python train.py --train_examples=90422 --loss="l1" --layers=14 --residual_init="scaled_by_depth" --momentum=0.95 --weight_decay=0.005
Rows from block 7, named by matrix and row number. Rows with one number belong to one neuron. Each number is 128 + 32 x the weight over its row's rms, rounded and kept within 0 to 255. All counts start at 0. Numbers have three digits each. After the name is the row's rms in percent of the matrix's.
# fc1: MLP up (model.blocks.7.mlp.fc1.weight, 768x256), inputs 86-171
# fc2: MLP down (model.blocks.7.mlp.fc2.weight, 256x768, transposed), outputs 86-171
fc1.185 103:051104076196166099110127115192130165102116120092111156158148109127201131148123136131169078129127161095092145110126168087095120170121170106127172187079174137186119145091147130130130089086152137078146144074118112139157150134097072137137177165133149139121156173
fc1.186 099:149141150142163229165088125159099120153145119139083130082109105183173090117110141142129157124214161124163113143159163128116133111119017174145050082098110095142082135174114107116117141112112151127093129132098145143139109107171165126101152136119176133052111145
fc1.187 108:116147169125180090125103150150125131114133145092143127091168157172156144140100114083167140127128137146140106115217120112152109146144154158184140120031083128133179143120132087126095149104152166160108163155108109141140152051146174093142133082138043157066136111
fc1.188 097:088158157120152088092134106115110140141117104080140103124120129152116125113137130094192133116105153125184113153153130110184088127156140041115145120123147147092222120101080119092133168154133109179099125162132089118097124094119119142152170135156124093150147068
fc1.189 101:135121075158149134149131088117142130123095123084138108111136132104122106136137148142121127096105130119108117163149165094141121140078098116122063255139152157095155061129165155183172122140114157086140135150116142167147145125142109085104085094114142183147106125
fc1.190 109:133145101142124128123058125122149202097097156253110131143138146109129081131118124120121071114130118099153145086187113107124103113124151123115190137180139230161126129091119079115148129140166111136139137106137099068180189177171089104103075169127128116105169152
fc1.191 095:125151086075109048133154075112117189125112135138129106199109134133154127096128160111169132187111131095164216183121074181149087103099142109121052106064154089144147156107086090148178139115156112212103106175189076138068117099165103138060123178094146145153161138
fc1.192 096:137189120139151059074156145177114157166003102108140175137162161138116118135128126072190135187107106125129089173156161140129136141131146092065118127155146123148142116116138096139175126116114129088106164099109098092137160075122118170092130153206126144127126156
fc1.193 101:137111080157124125168119164113137088147114133067157137120094130148104096142180086186096188121050164151172127144160124146123108109079100141087129139125136175162141070157101136109133085080154118152119106143146112114118095125104167121173136134158081136196131097
fc1.194 100:151115154108128115082123116083130011092142183167076062149116126080138115148154166157156109086201145160111129183123161156168103122159132126080079116094092150138114071147133093138140124166152157159090075138127137143210101108126074137145151113123137123097130116
fc1.195 095:136218075135123143117163096130125183142117156119089160100090114126123114121089133160118125162080102106162177157134106165159161102154109144088089155117129085164153135063146153164117152061120096200086035147159149141098100087127166077092147190152153144073122163
fc1.196 102:176134164154120139255089192111161175050137132149144101145122117099129174130123122120085135139124191137100130153118080081129101177127110120143136136098136125126152090131126094115111233206146110134127121103143124171156133128185127164157136119151167062131176122
fc1.197 105:159215099173139113103088172127094165100139074143137161124190137150118171097117098197139120156139106161088124117122155145106172102078172062151190156152123171131088131093145118142168152108141096117122134060096166142105149107115155131090108090145157134135163151
fc1.198 100:109110094133140135169148151170164103051102090099101158131121156159120141046136089111140138180151152188123089134140128131146162034103103086161102134118168123155140125179093174125114153186069105126105191095150123114086109113112095123199116081141081127124133147
fc1.199 107:150130110139118185149084115139183060124111169109092154100124136100136094162184117126113108098131134103143122186110110106089118170121088145147109126181148107133132171095162146113147110085216097083117169109097142150188096180097139131127113169086080141126167134
fc1.200 107:120091153162117137068152186093182175140074096105057111101116145095142107115097092118111155169153113196131153075137105147106116200093099118067103167104139133151123170129102098078149100108126101113130127076162157141088108147100152145094113194092173133131126126
fc1.201 097:162140110101158135093146105154137028137159136040210119158140173136114111157163170109070118093107119138086162155166182150140126124101112102169100177111172099171135146197126092111126099113058117196163124143131107117150093061153116168124150100135153108119167094
fc1.202 110:096151125150115084133053081110129111053193130117116150152146137123112037103136156156089112142063162131143148156113085094086133091136177051119143125155102107119134104174158134058146120139115110142137172146148098114139148197117127124119143166132117119131197143
fc1.203 111:149136118115191169211116118126121138169139140150088126134173155113165162125126031129133121106186131091113134154132080128101141113124168131137184168162083161108134153132118131116138186127121087096154180099118123188117144158113108160149170108095147157106186080
fc1.204 088:151109118089118125156101160110083155111153157172124140114153128121103156104157143125132134190136152160166071097131149192184101143206146096098143179161096088151127079154111166184124153108104105089115137085159099086116153153112116099157164097123062093122074194
fc1.205 095:115178117135142046061163133142112111128092175111135126111123171130129141123187130122140148005156130092149125153137137105142128122171127126125148095121116156164127129112118148168160158146119174097119128141148175104177137189147130072113115119078103103146080171
fc1.206 097:136143079198050088106037070135118085078145156027045126092089150092139131112133052136146112155174066115146125166178132110102134155117134133087115090072120106104142147124156090161146095154141090171125108144140069128159091206116097122169120152102105116174086169
fc1.207 095:145126141135130135045042207083121140101160133147100121111105163102166144091124112139147114116148121100171117157139171149155067127118144078077113102092152110122187137133131104164124138231165101138129119092147117139155135096135113130102111135105144127113106086
fc1.208 105:095154114126126163062123123085137183152169137075159129145135094107115111129153089123121174147148119091115098120143096145157156067130107157150139144187134036112163113167124092150095144114113108105161059082180109152137161085107151137105152193160116088097141126
fc1.209 101:135158150149111153106173072113132164187168041101000154140099163139118123163114153157172152169026119159159192138108149135144129113097122143080168170146137115076162163164162177085121151087106155106169147173143083128118106112133124144069136182160107132102131143
fc1.210 091:144085154128128165132137140141116154140081200070122135150126121150148132151094045159162138107140187166097146082129100154079143120187149182102130120076139149106074078183089121175103090158127111089120108153093193185105160129105077077174060110167106145106151147
fc1.211 097:171098086096102179255193141123143203128146126095189153132168163146074093147082148172130122167112110144095153111123021108059145157115094155171130186139139091118158161097154138144100139090082194116125141071093079064125066156086160120168147113155136107064124146
fc1.212 103:160103117107080110148165100124174085149099146138082149123103153117126147046156144054124205114113042111113158096136136173188102173098136145137073132135103117099089145110100063181100103187116050090079139100091114144144141133160134152116138141114133184118123107
fc1.213 099:129126128105136130106107158177125158158114096088154175140163155149138179093151118028149202127139106127130067150173136100167134158103113150134078156156125093142165093108103106132151076038154109154108068118143119126144166113168193190104133141101092130135176082
fc1.214 108:125107132120101111140111150175121108105113145155119111148137090123118168111068143132144096109122133114140130138112086137167144124153172088141044108159125087140107216097123142114147161078130113187139109081070146112135180134150104132159159104176116110108128203
fc1.215 112:116138169107147109143184081162120147076162170120108065095113172139091158108101162133102108103093160170162130195137143196120094133122104103135119106141111090137107158119158132096104197098105148119088074141099174135139092117142171117163161156135138101114125137
fc1.216 091:073170123117113140131073105091097100186130078130161167117127152194136160073124158168104152105107115116080115137152195195150123188108137102053171169127094201125160178144142095145151171129112101125145177111154116108153099182104108123161121071100134111146132094
fc1.217 103:103110135125168112144085162071151142118141153133076124170080137172118100154127070109224119108141171160134161092102134122201086159122154159101118164124175076105069141134123110164143101111127133132080054121124146200144130101073123116142153137119083173098169148
fc1.218 097:148095029088105116175129093134096161129127129140081112146138105145091119119065142139107173103111105147118105105089123137158188096134157122121109144158161174097055149116104108168115148157189087128125114143154122078137135119062145153135147092122161091152122154
fc1.219 092:132155085152083108094128088117134202109088143114113140119109118131131112104119105127137160099137123128070140134148156158117107064129168143161149128165143143170131058148106138181117163228122106113097152148113126106156146130164134139109122123157114122178121104
fc1.220 098:100133166112081137078128129169115107119146180106143151120142149120115183141109110125102054110179139110108119124125095138125158133074122176164191098101115131032095187086141106133108117134115104105147109140146126152149103186071173147092133139158168098153170143
fc1.221 102:140177145123181109118071152132122080146195144138149052134057085118115141136135141134154214089104135147166156080113156164093122126209174083079097099109102113164141171120131092147098089128111126192160131161145084165135142156102068155131148126106061145138135100
fc1.222 090:141111066090092166172153167107146117113117144104113190131068145164117125086093102183117177172140129111119117112163082070206142161103126142105138126096161140122149163133117146134146116109127165123093112123133166124122140147071147115146151120113093165101079114
fc1.223 096:180083062109089174009047149189122125094143159139107116125155125094146089104119128128057217132158112111147202169149172146103027119139168145080140136182126138153168109137147094147133156176134130122133100115097151121169098154155164104116152087143128137113156139
fc1.224 102:158084074170112093136114116102077133141118104101108147094119094151138106103165166070085163123102135144116184100103125139113083133163121160125130196162130121170129125141121110162086125153116166160190188141162206183134149079103141105140109159135049083107102167
fc1.225 103:147145131210123087160056098132175084117149152242102166119105089112118112096181114113158097145156128126133122135098095156105142168102149112108138079150126136139027156054126103126135131155159098110139154106080128111141111145128136130105120161109133166134125198
fc1.226 106:202164101150142114133079116154109145106149114111099149128062120145085143092141134142012092133081099140106141100098133143147106131151114142130191173136171120080129111157119121129083119152120164110115105179094126131129124105156128116171063115113085132121148163
fc1.227 104:161183117169052069033131160168115127135180078116095134126163133124109144148150190161151123090127162086123150185146120135139134100146038112112132101195105108136165100163124137174190100174148089145137146117139112098145115108133163099117142103193096097122112138
fc1.228 103:130048195140140113076168183142078098104138155163148158133111126094116146148136123150113130111126046194129098063148117116161129065120123136111131158134119118081160141102132163144146148154145132131080106166222168157082179159155144112169132062116102153099120116
fc1.229 093:186144158139124167159151118162109156135123169103106083104108151126095054140103128167119109166178070127105081076095125091125188111110107127154151102099072140141133196101189128141143116096079106137133130159127083075178156082135070094159145148085091185119153134
fc1.230 106:160154137062171120058163135123121132147172155081112133134097112120110130148148161164096092089093113132184115131160184131143135143133129128133131153193126132146120095157116122114142128103159114247118127103126152123143134129179134118167217131128132117116099130
fc1.231 097:186107111152130160162185130119183080158168120138168124080107094134181116110090136146080138126162102105158155112096197153110115121131101142114118147141122125154161124095089146127112174159076110153143161092124086121168141057151136169115134137160119081118078123
fc1.232 105:109107164092106186102065120108098131134078113059146137127194149102123099133077147170087113122074147086161108131167109164124142181150122136122079189178162171163106102164086108125070130174096144174114115124144163102108141149164166135146105161155094113047149112
fc1.233 096:163092156127206166161106151105151110138107159087112163142043156124134176083111103100111139070107076198130122148136125176117143147142189161129153105149131094162160145074160095132127149145160112136131128161079111153140072147170178095133108156163137113129115100
fc1.234 090:145198095124103136089144168187176082126134111100102125146114062144188146110113098147069110107110154117121147095069126161125127092166100180064124154094155127159146134090134113113131097118108123178077129177174100071142132101167042128148128077154119112130178158
fc1.235 095:132139174143066148179100064116125160156064133097135131125157079109135139085063085124150202142060100147190147153160121171183150173123083132055132123165144154119129146059112092131141109149130083102134145087022180086142127141121111129143122092112115141097119144
fc1.236 098:177162103079072180107062101119164110182094116082069132140130126166165083105113167107119112112119163109143125112137184164131130026138130096079106172102105146142111157114081059147125157157152137163117106166145148126126146133102023137111096154078109125135145079
fc1.237 093:150181149171140124164126151077148155142123119120211100121141181129167039066092173160136169142131158118191169177158131112122131140098078096109138118169149150123141075066077135168136126138084101143134141104111112171149091163099118122125106108116078131142177106
fc1.238 105:111133089135112130122133163132129120116105085177167151142164132139054167095191134102127156145165067141158150153140161137111133057068085146104126100152155150135178129139154113151140146098152132088089130072134157147112072160132138141107129134121085163149070193
fc1.239 099:105127137074124138097113077087144078155113127154119139117126120137163119134107123108087161183120092123108093120056112177177145101114106127120096181140125120140143145104146168120123166113161146150106113144156152046121114182159102218148177155186100139129050091
fc1.240 093:136133134130165152119147057104084127120112127112127098102126142178144154138120141106123129179101075149101132085160143106054155142149152162153118131159153140145128126142113194160147116086147176139144139191180151162120115107150149023103117100205165038113175099
fc1.241 100:173153082135137103149058151132116115100099171079081087072085109095170183077116147133181141146159154169134164094114074173182077132058194118108132112172109122114184127133152145060127115125091103082128118171082076092168110112084139168125143073137149134127080099
fc1.242 094:105107085124124116151099163151144154125106153111143156133123120144047154142156129165128156131171130158091086094161140124133124148102091114163085109117106110146232126098138083158148133112123178180112137136121123092105147116178147116173122152149180116135146143
fc1.243 097:114124081141110091112138120102107174124166131118120133178142129125132119168125144128106139149098104115102180154130113160123174118108137124129134104157076123130133149167171120127143089076081086129183173107151143174093178108173130164069147147168076130074089065
fc1.244 105:143099141083139112126088101065110094113088131108111112110156095131158130180063145106118170154120169136151113131097142112189077081106099158087128103173128112157146109123087118131142130190117145158119136180111112146080131116007149069120115149174123152135131108
fc1.245 091:116133115159151119154147122136141144194166144131194157094172086136183145094095129128127093142106098095181096105137152155103125172103097178161149088192140124120105125154148139182140044161131088150104115084049079150157121100121124171150105191129059132119151090
fc1.246 092:153094102141141178090147139155174153092108094093125116120139147144151086088193161145135142127103094162106128065169096137085135054061161157149107093117116180052133177136125162113096081109182110157106104137122168105049118126157081108093153100071128126143119131
fc1.247 106:071165110140151050131116190134080115123119111082160185124127193143067156098135160102153101147113112081147120091128138112135156148137159111161112168077152143125172142102123162145145133202167105116125081128145070129113132129093126120198156082135081102084124119
fc1.248 098:147132125112072134153098135123193150148138044104170162112095078166090138178164119142146099119127177133165160093139169153145143181124079122126109100152131169117130095128163119126130118098144120138178147035159180160082132100164070085088154165110106156182132112
fc1.249 096:119125129129102091205116103084133106095184158161138152172122079148109105129108101126151170195122127137122148126092145097116084097081153100144151108110121153187086149075129178158132147176133206113075135142130084153098143129132119106064098215115072142114095137
fc1.250 097:126145194150134095175100111097067160142137187113165100142078153082111164155160095130117177139126121125092149086115128101127118085016159126105183125188113145137175114162129135179095147205082094123128087106155124146115115131114140156135136129129159184116129123
fc1.251 096:190173107139130108139106076124108144109154178149147105166121111141110106085105124133155142096157129113144148142154147163078119185170146111084077123142120128136103159176166073126111132125069118187105143100149131131154147092133093125151129151170140106128132121
fc1.252 100:118128113105178089173155119121138086176126146098118068160132133192130092117133127131140090083114105111105111121142140103132151134135121083140122159130112141102082144127137102133092140111177156129123066141110121109161141108171069167121159111192165194071138152
fc1.253 105:139176152083158200117219107120139131120114122175122141056175174124112101101160109132143118151142158102167136126115117136134146151132160097080120138121080101050093157147169163114184153153113139105088135154147121140189131194105115105193174105127160207146201121
fc1.254 105:137117085116129129090127102097108143200134084107127139133140162147201181070140148111035164118131119121105178138091146125109125102058139157125088144129119096111141133078105121085118158146147159161138100059186165155102079096148128117121109191136157180147135149
fc1.255 098:157127117095113063175121142177132155129107124110173081126069143111145131159138143106166135112123135103194163092157118146125144148124077127147148126077134118174108106111126142143155148165144000130131124168182100111081156167158114128109120184100180134161106149
fc1.256 100:128118137175083146172184142135166041175138084091116067107147152122109127116092106164078133178149120111107135132138090163137112125110144114196105150144179078114067199131102121124156109142140059161136147112132183125156113138110131183156218078170101116159181141
fc1.257 095:139159074114135103050048126142150093080129109140122162084142129129102102167146096146082143153174098086061123052099151162151133118085167148118093152173094152146139103113103098087112129123175110111118158134143076211125164212159107156065131160114170136185089109
fc1.258 092:158114177105188148143156114176130104131130101096086055070157213106100132115179203137152075125078083160127167108164120085115135115145098165136110105119186113110110132105132162095112114104135082125097156131173183138119131132059128136150153097104138118099135123
fc1.259 092:091075144124158102118164132132145162099133149135150115156095162187139162141154110128136119062094189127162141113170180113073160126159124097146171141162141097176138170134136119118136106139124127151153134133094151120162141150181106124155093142112142098132126129
fc2.185 083:148097195086212115102124121110125175168152178108134090106110163131110089102141173150104121069134111078131148098153092128116129226098086192096131141088120070131148113094125115096107093139119023068159139156134123143109149123164167073170141135112136132160103129
fc2.186 085:157185118074186093113134085150190108112126112140094167161134124079103138090136087134131078160135157147126102148158118140098073143168172058092092080130127061138149138123147119128120105113079102108089170157074183141083158153120097059142192128111110137121144168
fc2.187 098:142093093097127148141145089153090105097092111139164129163098113128099140076140124136171029110128091161190110169158129095154111131036134173103094140119136139125126092133144167156152197124124145129105127085132093167127104149149100132135160102158113136169122164
fc2.188 124:079109090145162112131164111094154104133113116170143145059107094105125138131105136202142126106139136136119060081227148139156139168139142170127183205101152121142162080127123127155108145180111095013171157111112199155132128099124144100140072077084156150161117171
fc2.189 112:125131147114113166076124134119202096139066174090096128138131098153119122132095159160162172110092135104130161127152082116127152129083155177130101170098127114079096117140145110066125157159107119040128128118101156113137052101146111084101098090156120135149089159
fc2.190 084:101111134120128182129164113100107095126105163145134116150141084164105142152114109133137079187102114191168100131106071100095151120128147103135169127151076133155115159153096167153134201143131149174092152121100168152122155146124127063115136131118109143115119131
fc2.191 096:162179116103151121083173134123126116106168132164152127130141111148121112100149136190153143057094115147100097071134219142216088118209118111171083120096118126130112101173126135144110181127155094155155179091121164144105095141123096126101168107095155137079142143
fc2.192 094:130118210081137078161132125158104134106115101128089164115075141103062177162059127119132092067146152132151110133101158147122124129135128148127118137149134188116077078132142156148116146160119111118125115143111144090141146123138098120108122150153014117201114164
fc2.193 098:110082137091115119118129113180146087151091100093126122149163095144130126142104072098170132183136122144076165107147084060062125088206071123112230090151153110151068117157161177172141123145103159155097134109131117108098169160106139079088130125088118109142089105
fc2.194 069:102141156131078128141089093099152070128129098138126157052130115071181114111150187095125126148092104075093130106081117209172084098117149141123138133114178068105137147144132129051147094112118173135131062217179102170097092136153105145053123144145100123129112158
fc2.195 092:064089062092094088151216119174149105103168047132147118159175123106140121123176117194116108095084066141101094060189100106089093116199110144087110097126164142135099075111123136099143079140157110107165145119090094128166154153063112147075158179128112131140179116
fc2.196 120:101122161090126121093109164094146084141156109117090135077107110115104131153101071186183084076146103130117098153175175168134112089110139155140108186150052142135228129139129132168136169154114086124138122099169132087125128131129119125092145177105066149099110066
fc2.197 138:158123096095110157157073090085179117112131138060133059107097132091125137143112121128126132083155111118178143142118152086149058124144101194112154055165168120078101097049100157123102152098096119214146155090106150157100153145141109082140155104177057138063104106
fc2.198 113:090153184118120117106113160055153112113145134118118139176232076090122129076051076122143125184119147168117102182095128117144155142098068179176085110163139119133106178158137124184111123164098174105101133098099164059078114127086171158058135162148114112138100131
fc2.199 109:146113111104147126156219154129137106097109119107159136139148093137133095096153130076225158101075157126150107097121124188129111157139111151121152112132109166121107061112095103101154159201210114183081111137150159132135170099121142100078057124093069156092122145
fc2.200 108:158133151141129095100158152154179143102171147141138084169176061162185160226113107066201151125161150133095072068143139152144160175133159151109160109099110120171156148110055118190149119074111156135103052110106089113141130105154164173118109150152144140124159173
fc2.201 093:154154165136140171102104086149162131132136090140127078100118109116111112126097113129121116199142142142195130136076128147146097135127154077123106121155170122150133104159127127170132156137123121144103172105103140188175184135142135144145114154115133154148120150
fc2.202 095:159113080113148105115115187203151080077194085144083108130137116079201066129147119112140133138189091175107188084099092115158103121144127113116129163160127126133123080124094175119159097140170128096163130122135090139117148181163194174147124145124122156133075122
fc2.203 097:086145169158128140132185107095143105170173120121109181156117127115136118123136105121144125085198107120122088112095124107181066088072098144164162089106160088114088155111139117086125175085117103156149134104194108135151152109177105117185205130114075149118160160
fc2.204 093:128175169175161138124106108165163119138121087178161193134135152104121066132092102183145139145133151139142175116115089116093123164063136118126179144181173104116173121110101107098094144175101119061098178163143102133159138145079164138129118174204143131152112153
fc2.205 122:098077148106177070101131117059129111104156097117093141141146153112142109196088145134062126168167148070121074128056133098103166157122113127120105157138150148107175122170152141128144101078085107125132138154078122148115134144157157150196181097146121128133179163
fc2.206 097:081090107117092184175121143121151145212112119099176092152144129143115123149141144125119105119125167140129161097094133127136132163114121167105126083139150115138112124101112119123205155104168177138127095141135177110114134145172150128183123094139121115132173073
fc2.207 080:088174155123185102123156089175162178089100099191116169124117146077106180133108111121130137106142130115112134121174103112146129090086120174128145116095079204128089124090110126176111130146098093110152105128164129144111112112098147093072147162162113087119140137
fc2.208 100:128138122129065115130158115139092089150162107111141120129145170149116152114128129155150080153150138147159148136115149129127129152100168122072190117106143121147145098116118162111149155123111070093127121115174150112127091154150117161142141120132136140097129093
fc2.209 123:105191158131178184133177209165149198077102155190177097077131061129114158130134113075138152096132117106150125114128102126125141154138103094213149085110141161120108125098137149096190119138151130114163151076089128121159143123187152079128074112116156092156135138
fc2.210 082:088158132134152088113124128126155149096059156106161113117148098125120054099116174175107182135148118147183120188129095059154179125133116182098103145152109097136126119080074199069134191130090189165129083100163095113138046160103126099100125133228089113133137167
fc2.211 114:124112119109117098121127124092140070114134150096082017141115114126090116118123108093077128064131164119083060124142174116136063111168152089157059130155138082185149166141127091095126171182135145107172101152180143142148187174192103181120142132125088052127121100
fc2.212 114:093163098178068138106078169088089142193115135115129154132144098099120153129111099143103155077122084069129157080141095120155123084114153156108172138103148088160174124129144093075143129080142146123090163146169102070094135127157121144102134101160083114118097099
fc2.213 093:149114128162131082159126096136118165102143123118140146071138180162149108116053124112127098122090174108175159115073175208150133192118131173163084128126084145078101101090161154179128140135117191190107146118080095064122122155175083111104134118186102136145191152
fc2.214 120:138095131106085124099090065077095069179142118136148153116151087137160109150155133086128125108171069117127079124097130068198083104095140148101050135127076161129122183123134132172124148143093119154154171164172107116151122118147140123093095154097138108170152135
fc2.215 124:128119158156161084137144131125054165216144107129107149139158222130135103155124156153152105166088127090080091151202152145144156119110172122108146108164110137139107111118133113133187081143153143176130128079127078109157107103145060122083159120132057164160128098
fc2.216 079:131112120161211131160110181129063129130083166125122120107089155131084221158094133148076072133134109146140165064113138108139158127053106102203115119127126059141116190097141118146176107124100148176178132140141107121091122054175137139137158100162116088121076181
fc2.217 096:196101158110168112166111055199066141152047177095158124186126115135125120120164220116121116133140078081112132123084091163148090092181126134079111124091147186158096125184145152149087132163108177128056136127143132080172108163143150156135104147128181137072141143
fc2.218 069:091101107102151133186213073195110086142066122143095119111151118179122113110124167136100036124076147160142137135128130176161177140124142165146085107161123132159117173146138106191119146182075149168105146120144204114063144128090109096133134117102088107140164069
fc2.219 117:131201145112068123143186168132107154139135095136143104108116145140085144138208122184091116126064173105139143114155140107110113123159096104077111162123090145132133173094153144045169160104116101118170131156112193168056162106151107119158129028142150166115109168
fc2.220 082:181122141111106112097192146142148186120142122120141149137126090128138155174203119093204112063087123144160144081132220126147134121138120092143169164134118156175169152135090111108133108159166179182168195166123121130143117156104116116046101127075158152143103131
fc2.221 070:105129173128167082119171136093110136110154146097123124075140121100077105137142097116138126168181183082115142174029075082142127120135131111184084164128146070144127136097085195154147131097184144140086061115128118200094122120077139058157199114152160112083148148
fc2.222 064:131113138117099186060125122099128112097137089140137109123130088136125164190155148072110140105142124180191161132170095219133173192151184103141140088153094199124153115147128101095099096200103105109157145141139137153156128102101169144115137092126062107130135054
fc2.223 087:137167151068118133149180127104132144142110103081178196156127150095110121104100092171109037100148157170172101121205146129101147159137118100078160131138119101138162164130079105174112163105088104165148110148121161156051108144100098126166110142095145125106139162
fc2.224 101:207159142152154090177127101114174083132106144119144060152150176097075162120109064158118108148150174091108098132109112133114133098104118100119111143081185110197166090124189095081065118164120048101074153136160049131128096104126134107120124095142165147082119126
fc2.225 084:113114147140134161151164135149100078215115099199087158112103130098110104099166146147214083189136142168136079137163153109109089058188140186185152135174109216081090124084114091167109091124134094208098087135104161179128140124081131098141119108137116143121111105
fc2.226 124:146102116064136138094109102122175122132105121095161069156164150233124123135102099153179176140094191119138114115104120115020140140140099166080162155168147080121127143076128119157120167153163100136106116114188122133120104153103158138128129122121131194129114111
fc2.227 105:145092159175031085094096148157166134120121177093140129109149169184185136091113070139109172121154148120145174136149140071127118157090142152137190129132094114111162153151105212146111153123155113113103173123104133135109158078141128171047180178124060162186165150
fc2.228 115:140184104172142096068093100155143125194151136112171097108176079148165161067156142153115121250160160125132090155165131092109153132145072159119129152119173128076103123107127100117134163139108098141153169159127130089110047075106141129093178186096180121125112161
fc2.229 084:160097126147137159173150146103109132104185132176093126160113089146116102133116122192109123087105094107125216108141117118189092138168124160098125218093130116109148111186048142111144112099110108071094111152128150146120109131095096232126116163171132112098104137
fc2.230 102:150100114128117160100136128162101103091173134205132154183089150150093148080080102136140132122155124137104117172130144142110151163111093095102121142138181092161132113211168154159144097095166123142132126166089171163104201181141113108161166116112183145104107178
fc2.231 109:115128115174179117116097095113105109069168074106147054162159118099171184119109136121091140142151171113126143182129116114131099167161130103131140144121142136156137106131114110197103123159036097129113100163145090171121141106107101110144141174143099173122115154
fc2.232 119:108165113137067108169132140117105142188101105089122152167154101067142168135160138124087151150137109159082084164121131145176108142085126093106115136166152161137143155195181156180121173101156210120111162102131111131082133146172098189118137118114164109097129139
fc2.233 096:059099147103142199108120097123167075118145148143185137154113103172137103170110135147136080157150125147101092170096155155116164140128107110139140104172128091098107134130137076089201072113148123073119088133154099182139135107104115118111149096119084181190154088
fc2.234 103:109117080139130141177156113108091157119106141139153078140130132112117168034154137169144161067127084064118082091097112099112128146196192158168148118133143096127137129137102172067139139120120107133130197088151133150168117168077138125073160160073151141092164119
fc2.235 102:098135079101084153148106166103156139127159135127143108150138073095124125111165126102131068097169163109065124114148099130087076029169189124175142158112141116102158152175137109126107102170126136120131169161144154167122148124137156140112100138115115103112135061
fc2.236 100:060154089108177115145176139146147195076122118171147140107173106106114132054122105119085097165107126183142123109110128082134130135146131079169099105090160083102120164148113222114135120175125163174106187140079137157073058086112166130139148099096110117085103173
fc2.237 107:105089089150074155114150131135147118131108093089065101162090073084102172156154070113128139130122128154103113100152127115114151115150154138172112136100109152110140157210170107141149110110070138133130139161122115157074126109156170146099131117130134127144138101
fc2.238 118:055091135121146112105157096051137137137108151171075063115043123127181119115061123115086094143113153112134103107152173145132155238118187103166118082140106154102113115098115111111079102190132123158107115173106115133157137122173122137191168152160140135134151123
fc2.239 070:130145113127082127142096166056139157199145161148170127106091160170161129157134113140131119121114118085130111091102102194128120089139096146129096119158124118132168161136097128091101113165106091135124115142110129116119114123142138140168104075153060088148127089
fc2.240 093:144141158219068191127073145084138160135114132146109145217169098103105137114156067130140152139138108169087069072131091169124113124140132142099117091084115158138154178095117121108126114143119152090114065131151138030113124141082131188066104159154081210192144177
fc2.241 100:115112177112116118112096143127155122086108095099146127187132113132090110178129196173155131108136144115091109101141159054093146093116139130120123119139116106107151120117135085104142097058090118088168154112207163149116138036173089095151126142106098150165146128
fc2.242 087:129089141195122106163173134215139095129165116148115137171152096086171121115076092004107103116158192074156131163131115146084118148151166139145179069180124130101174143166111127177078078096167135116137093138112179133102121090118143133160135092129122152123132109
fc2.243 087:154119060083111128112148133129104110170170125093124171123127137145119178140150147121065081078125131118155154160098139105145121145158117095122135142103120145045121158160115117112136135127151126131110132142146182098115163122154128197087178100077121137227133147
fc2.244 091:104121141028101077112100125176132129160140190102147190163082137157061167084151176133124146059149121126108087142086148124105085111183164156119088137095113095140126166183094119132118144085135099098164141085139136125167120173122135125087116128186149087170183174
fc2.245 084:145087089119103103118108098136078104123189119215149123091110147106120129112107114128105067134117176091070151171147146086165168151103155115096125102187095134150122111185070140132105118072151148173114154074193143006135132161100104163132102111162119129136155073
fc2.246 096:130148125120187030104129141106169153105172164089134148137102103129125157095075108126127138146146160080165119141099108139129148156132096158147105131138108065203078120169079141122143115115133094178141155117135138063075169123127097165077148163161140116155109102
fc2.247 118:116116130137126162093106156166124131117113130115145146112182103120140095145032098083196143101102160159114115180191135173148086119092167150082142161140091082148116125141128136164130119159105175123182121198125152145151130096128089130156095156075054149178139151
fc2.248 135:082106072119146101137160110108072172100104180195145118117150218062115106113124137085139153133122133113076123156105089101124107110131132129142095162107078138167111155143128147126133050172072175210111087146124112160118092078074151134177163150108155085093123099
fc2.249 084:117086095150127071143183122140120120103164185197108071157121071140144088144143159175087128107135111179127165098110114150098111086191094022160114084160114102118120080147154111095101153137147128134143097064161102073168116141174091137137124105081121137105113114
fc2.250 090:158107133124101156132117121073145126121068124131076123126169079128140147116152090143133138074092163192112083179095176137169103145080171151085182160132129062086081110065168194092162111078136150134136138139210183153154100143118137165071153090114200141103117167
fc2.251 059:124115107071176150158108125095109062130118071142095145117114129121141152101134124120139053125136197106127142212113123097207125117052078117111126113114134110159146078125188178104176163120147138178153112150177129153079104123138150165085161136095101095128076148
fc2.252 133:120139069123112127143128068100109164132047138099164181130116102158154135143186180129150094145131165144154148117115148148090105118122113126121145106083172203132131163149117132075096146152183164100112172136140106206117122153110116193121114080199155194000128108
fc2.253 088:142156133190136103110108160125098063113142147134124080224075119153097117147143115126135113134124121165082146101078088166106104125119102160117141191102124176063144100145129094142143143097101133134142122187163174158144067122122112069085151104165096129140157133
fc2.254 114:161088166083148130151146139118191144098110135094114149146119136121140067196101124137153154119122106125126114147108138156116172230178060118149126138088102129155139117064166109159163078052126099133073131115148116122108118134124117115218163097087110160141120124
fc2.255 105:122144098129097204082128124067169144120086109078131156183132109106147085146128130159100098184092080150091150129170141181132115105096147096079163146122120208132133132180105141124060092100079149123164143131125152136177120143099077188124133117196158124120143122
fc2.256 106:175112204123117183121158078148148109102104139135155113148179081087130060138124112144157138107158138169206122149142123167110053104120132158125114097108104165122094071169169140147148128119086161097164123128078127101143142063119124129082176131142043182120097111
fc2.257 110:065129082141110173158135155135080149181115162167186087163094119113104086146115162084102084117108131163120144156104164115197102143184084138172179141126162046115057086111108079163085147181106134214149151107135183114125128100086114156143092096168090098081172092
fc2.258 081:114115096132118132122112141038152193173141144171193120144161098174122130142132106154152142131156119185140126170103132135095113141087137062149143095164119112138122178163125126137102084137118149125111129130085143086104098109107149196044138090161152127178165114
fc2.259 088:128153122113147130117116099110102143080156183208154104078125097169150123091121106108144080176125155126094108104139133172158173108113126157154113123113128084075195116187148105105082172123114123133091109135172126119158125130085128095073077120176161129168120108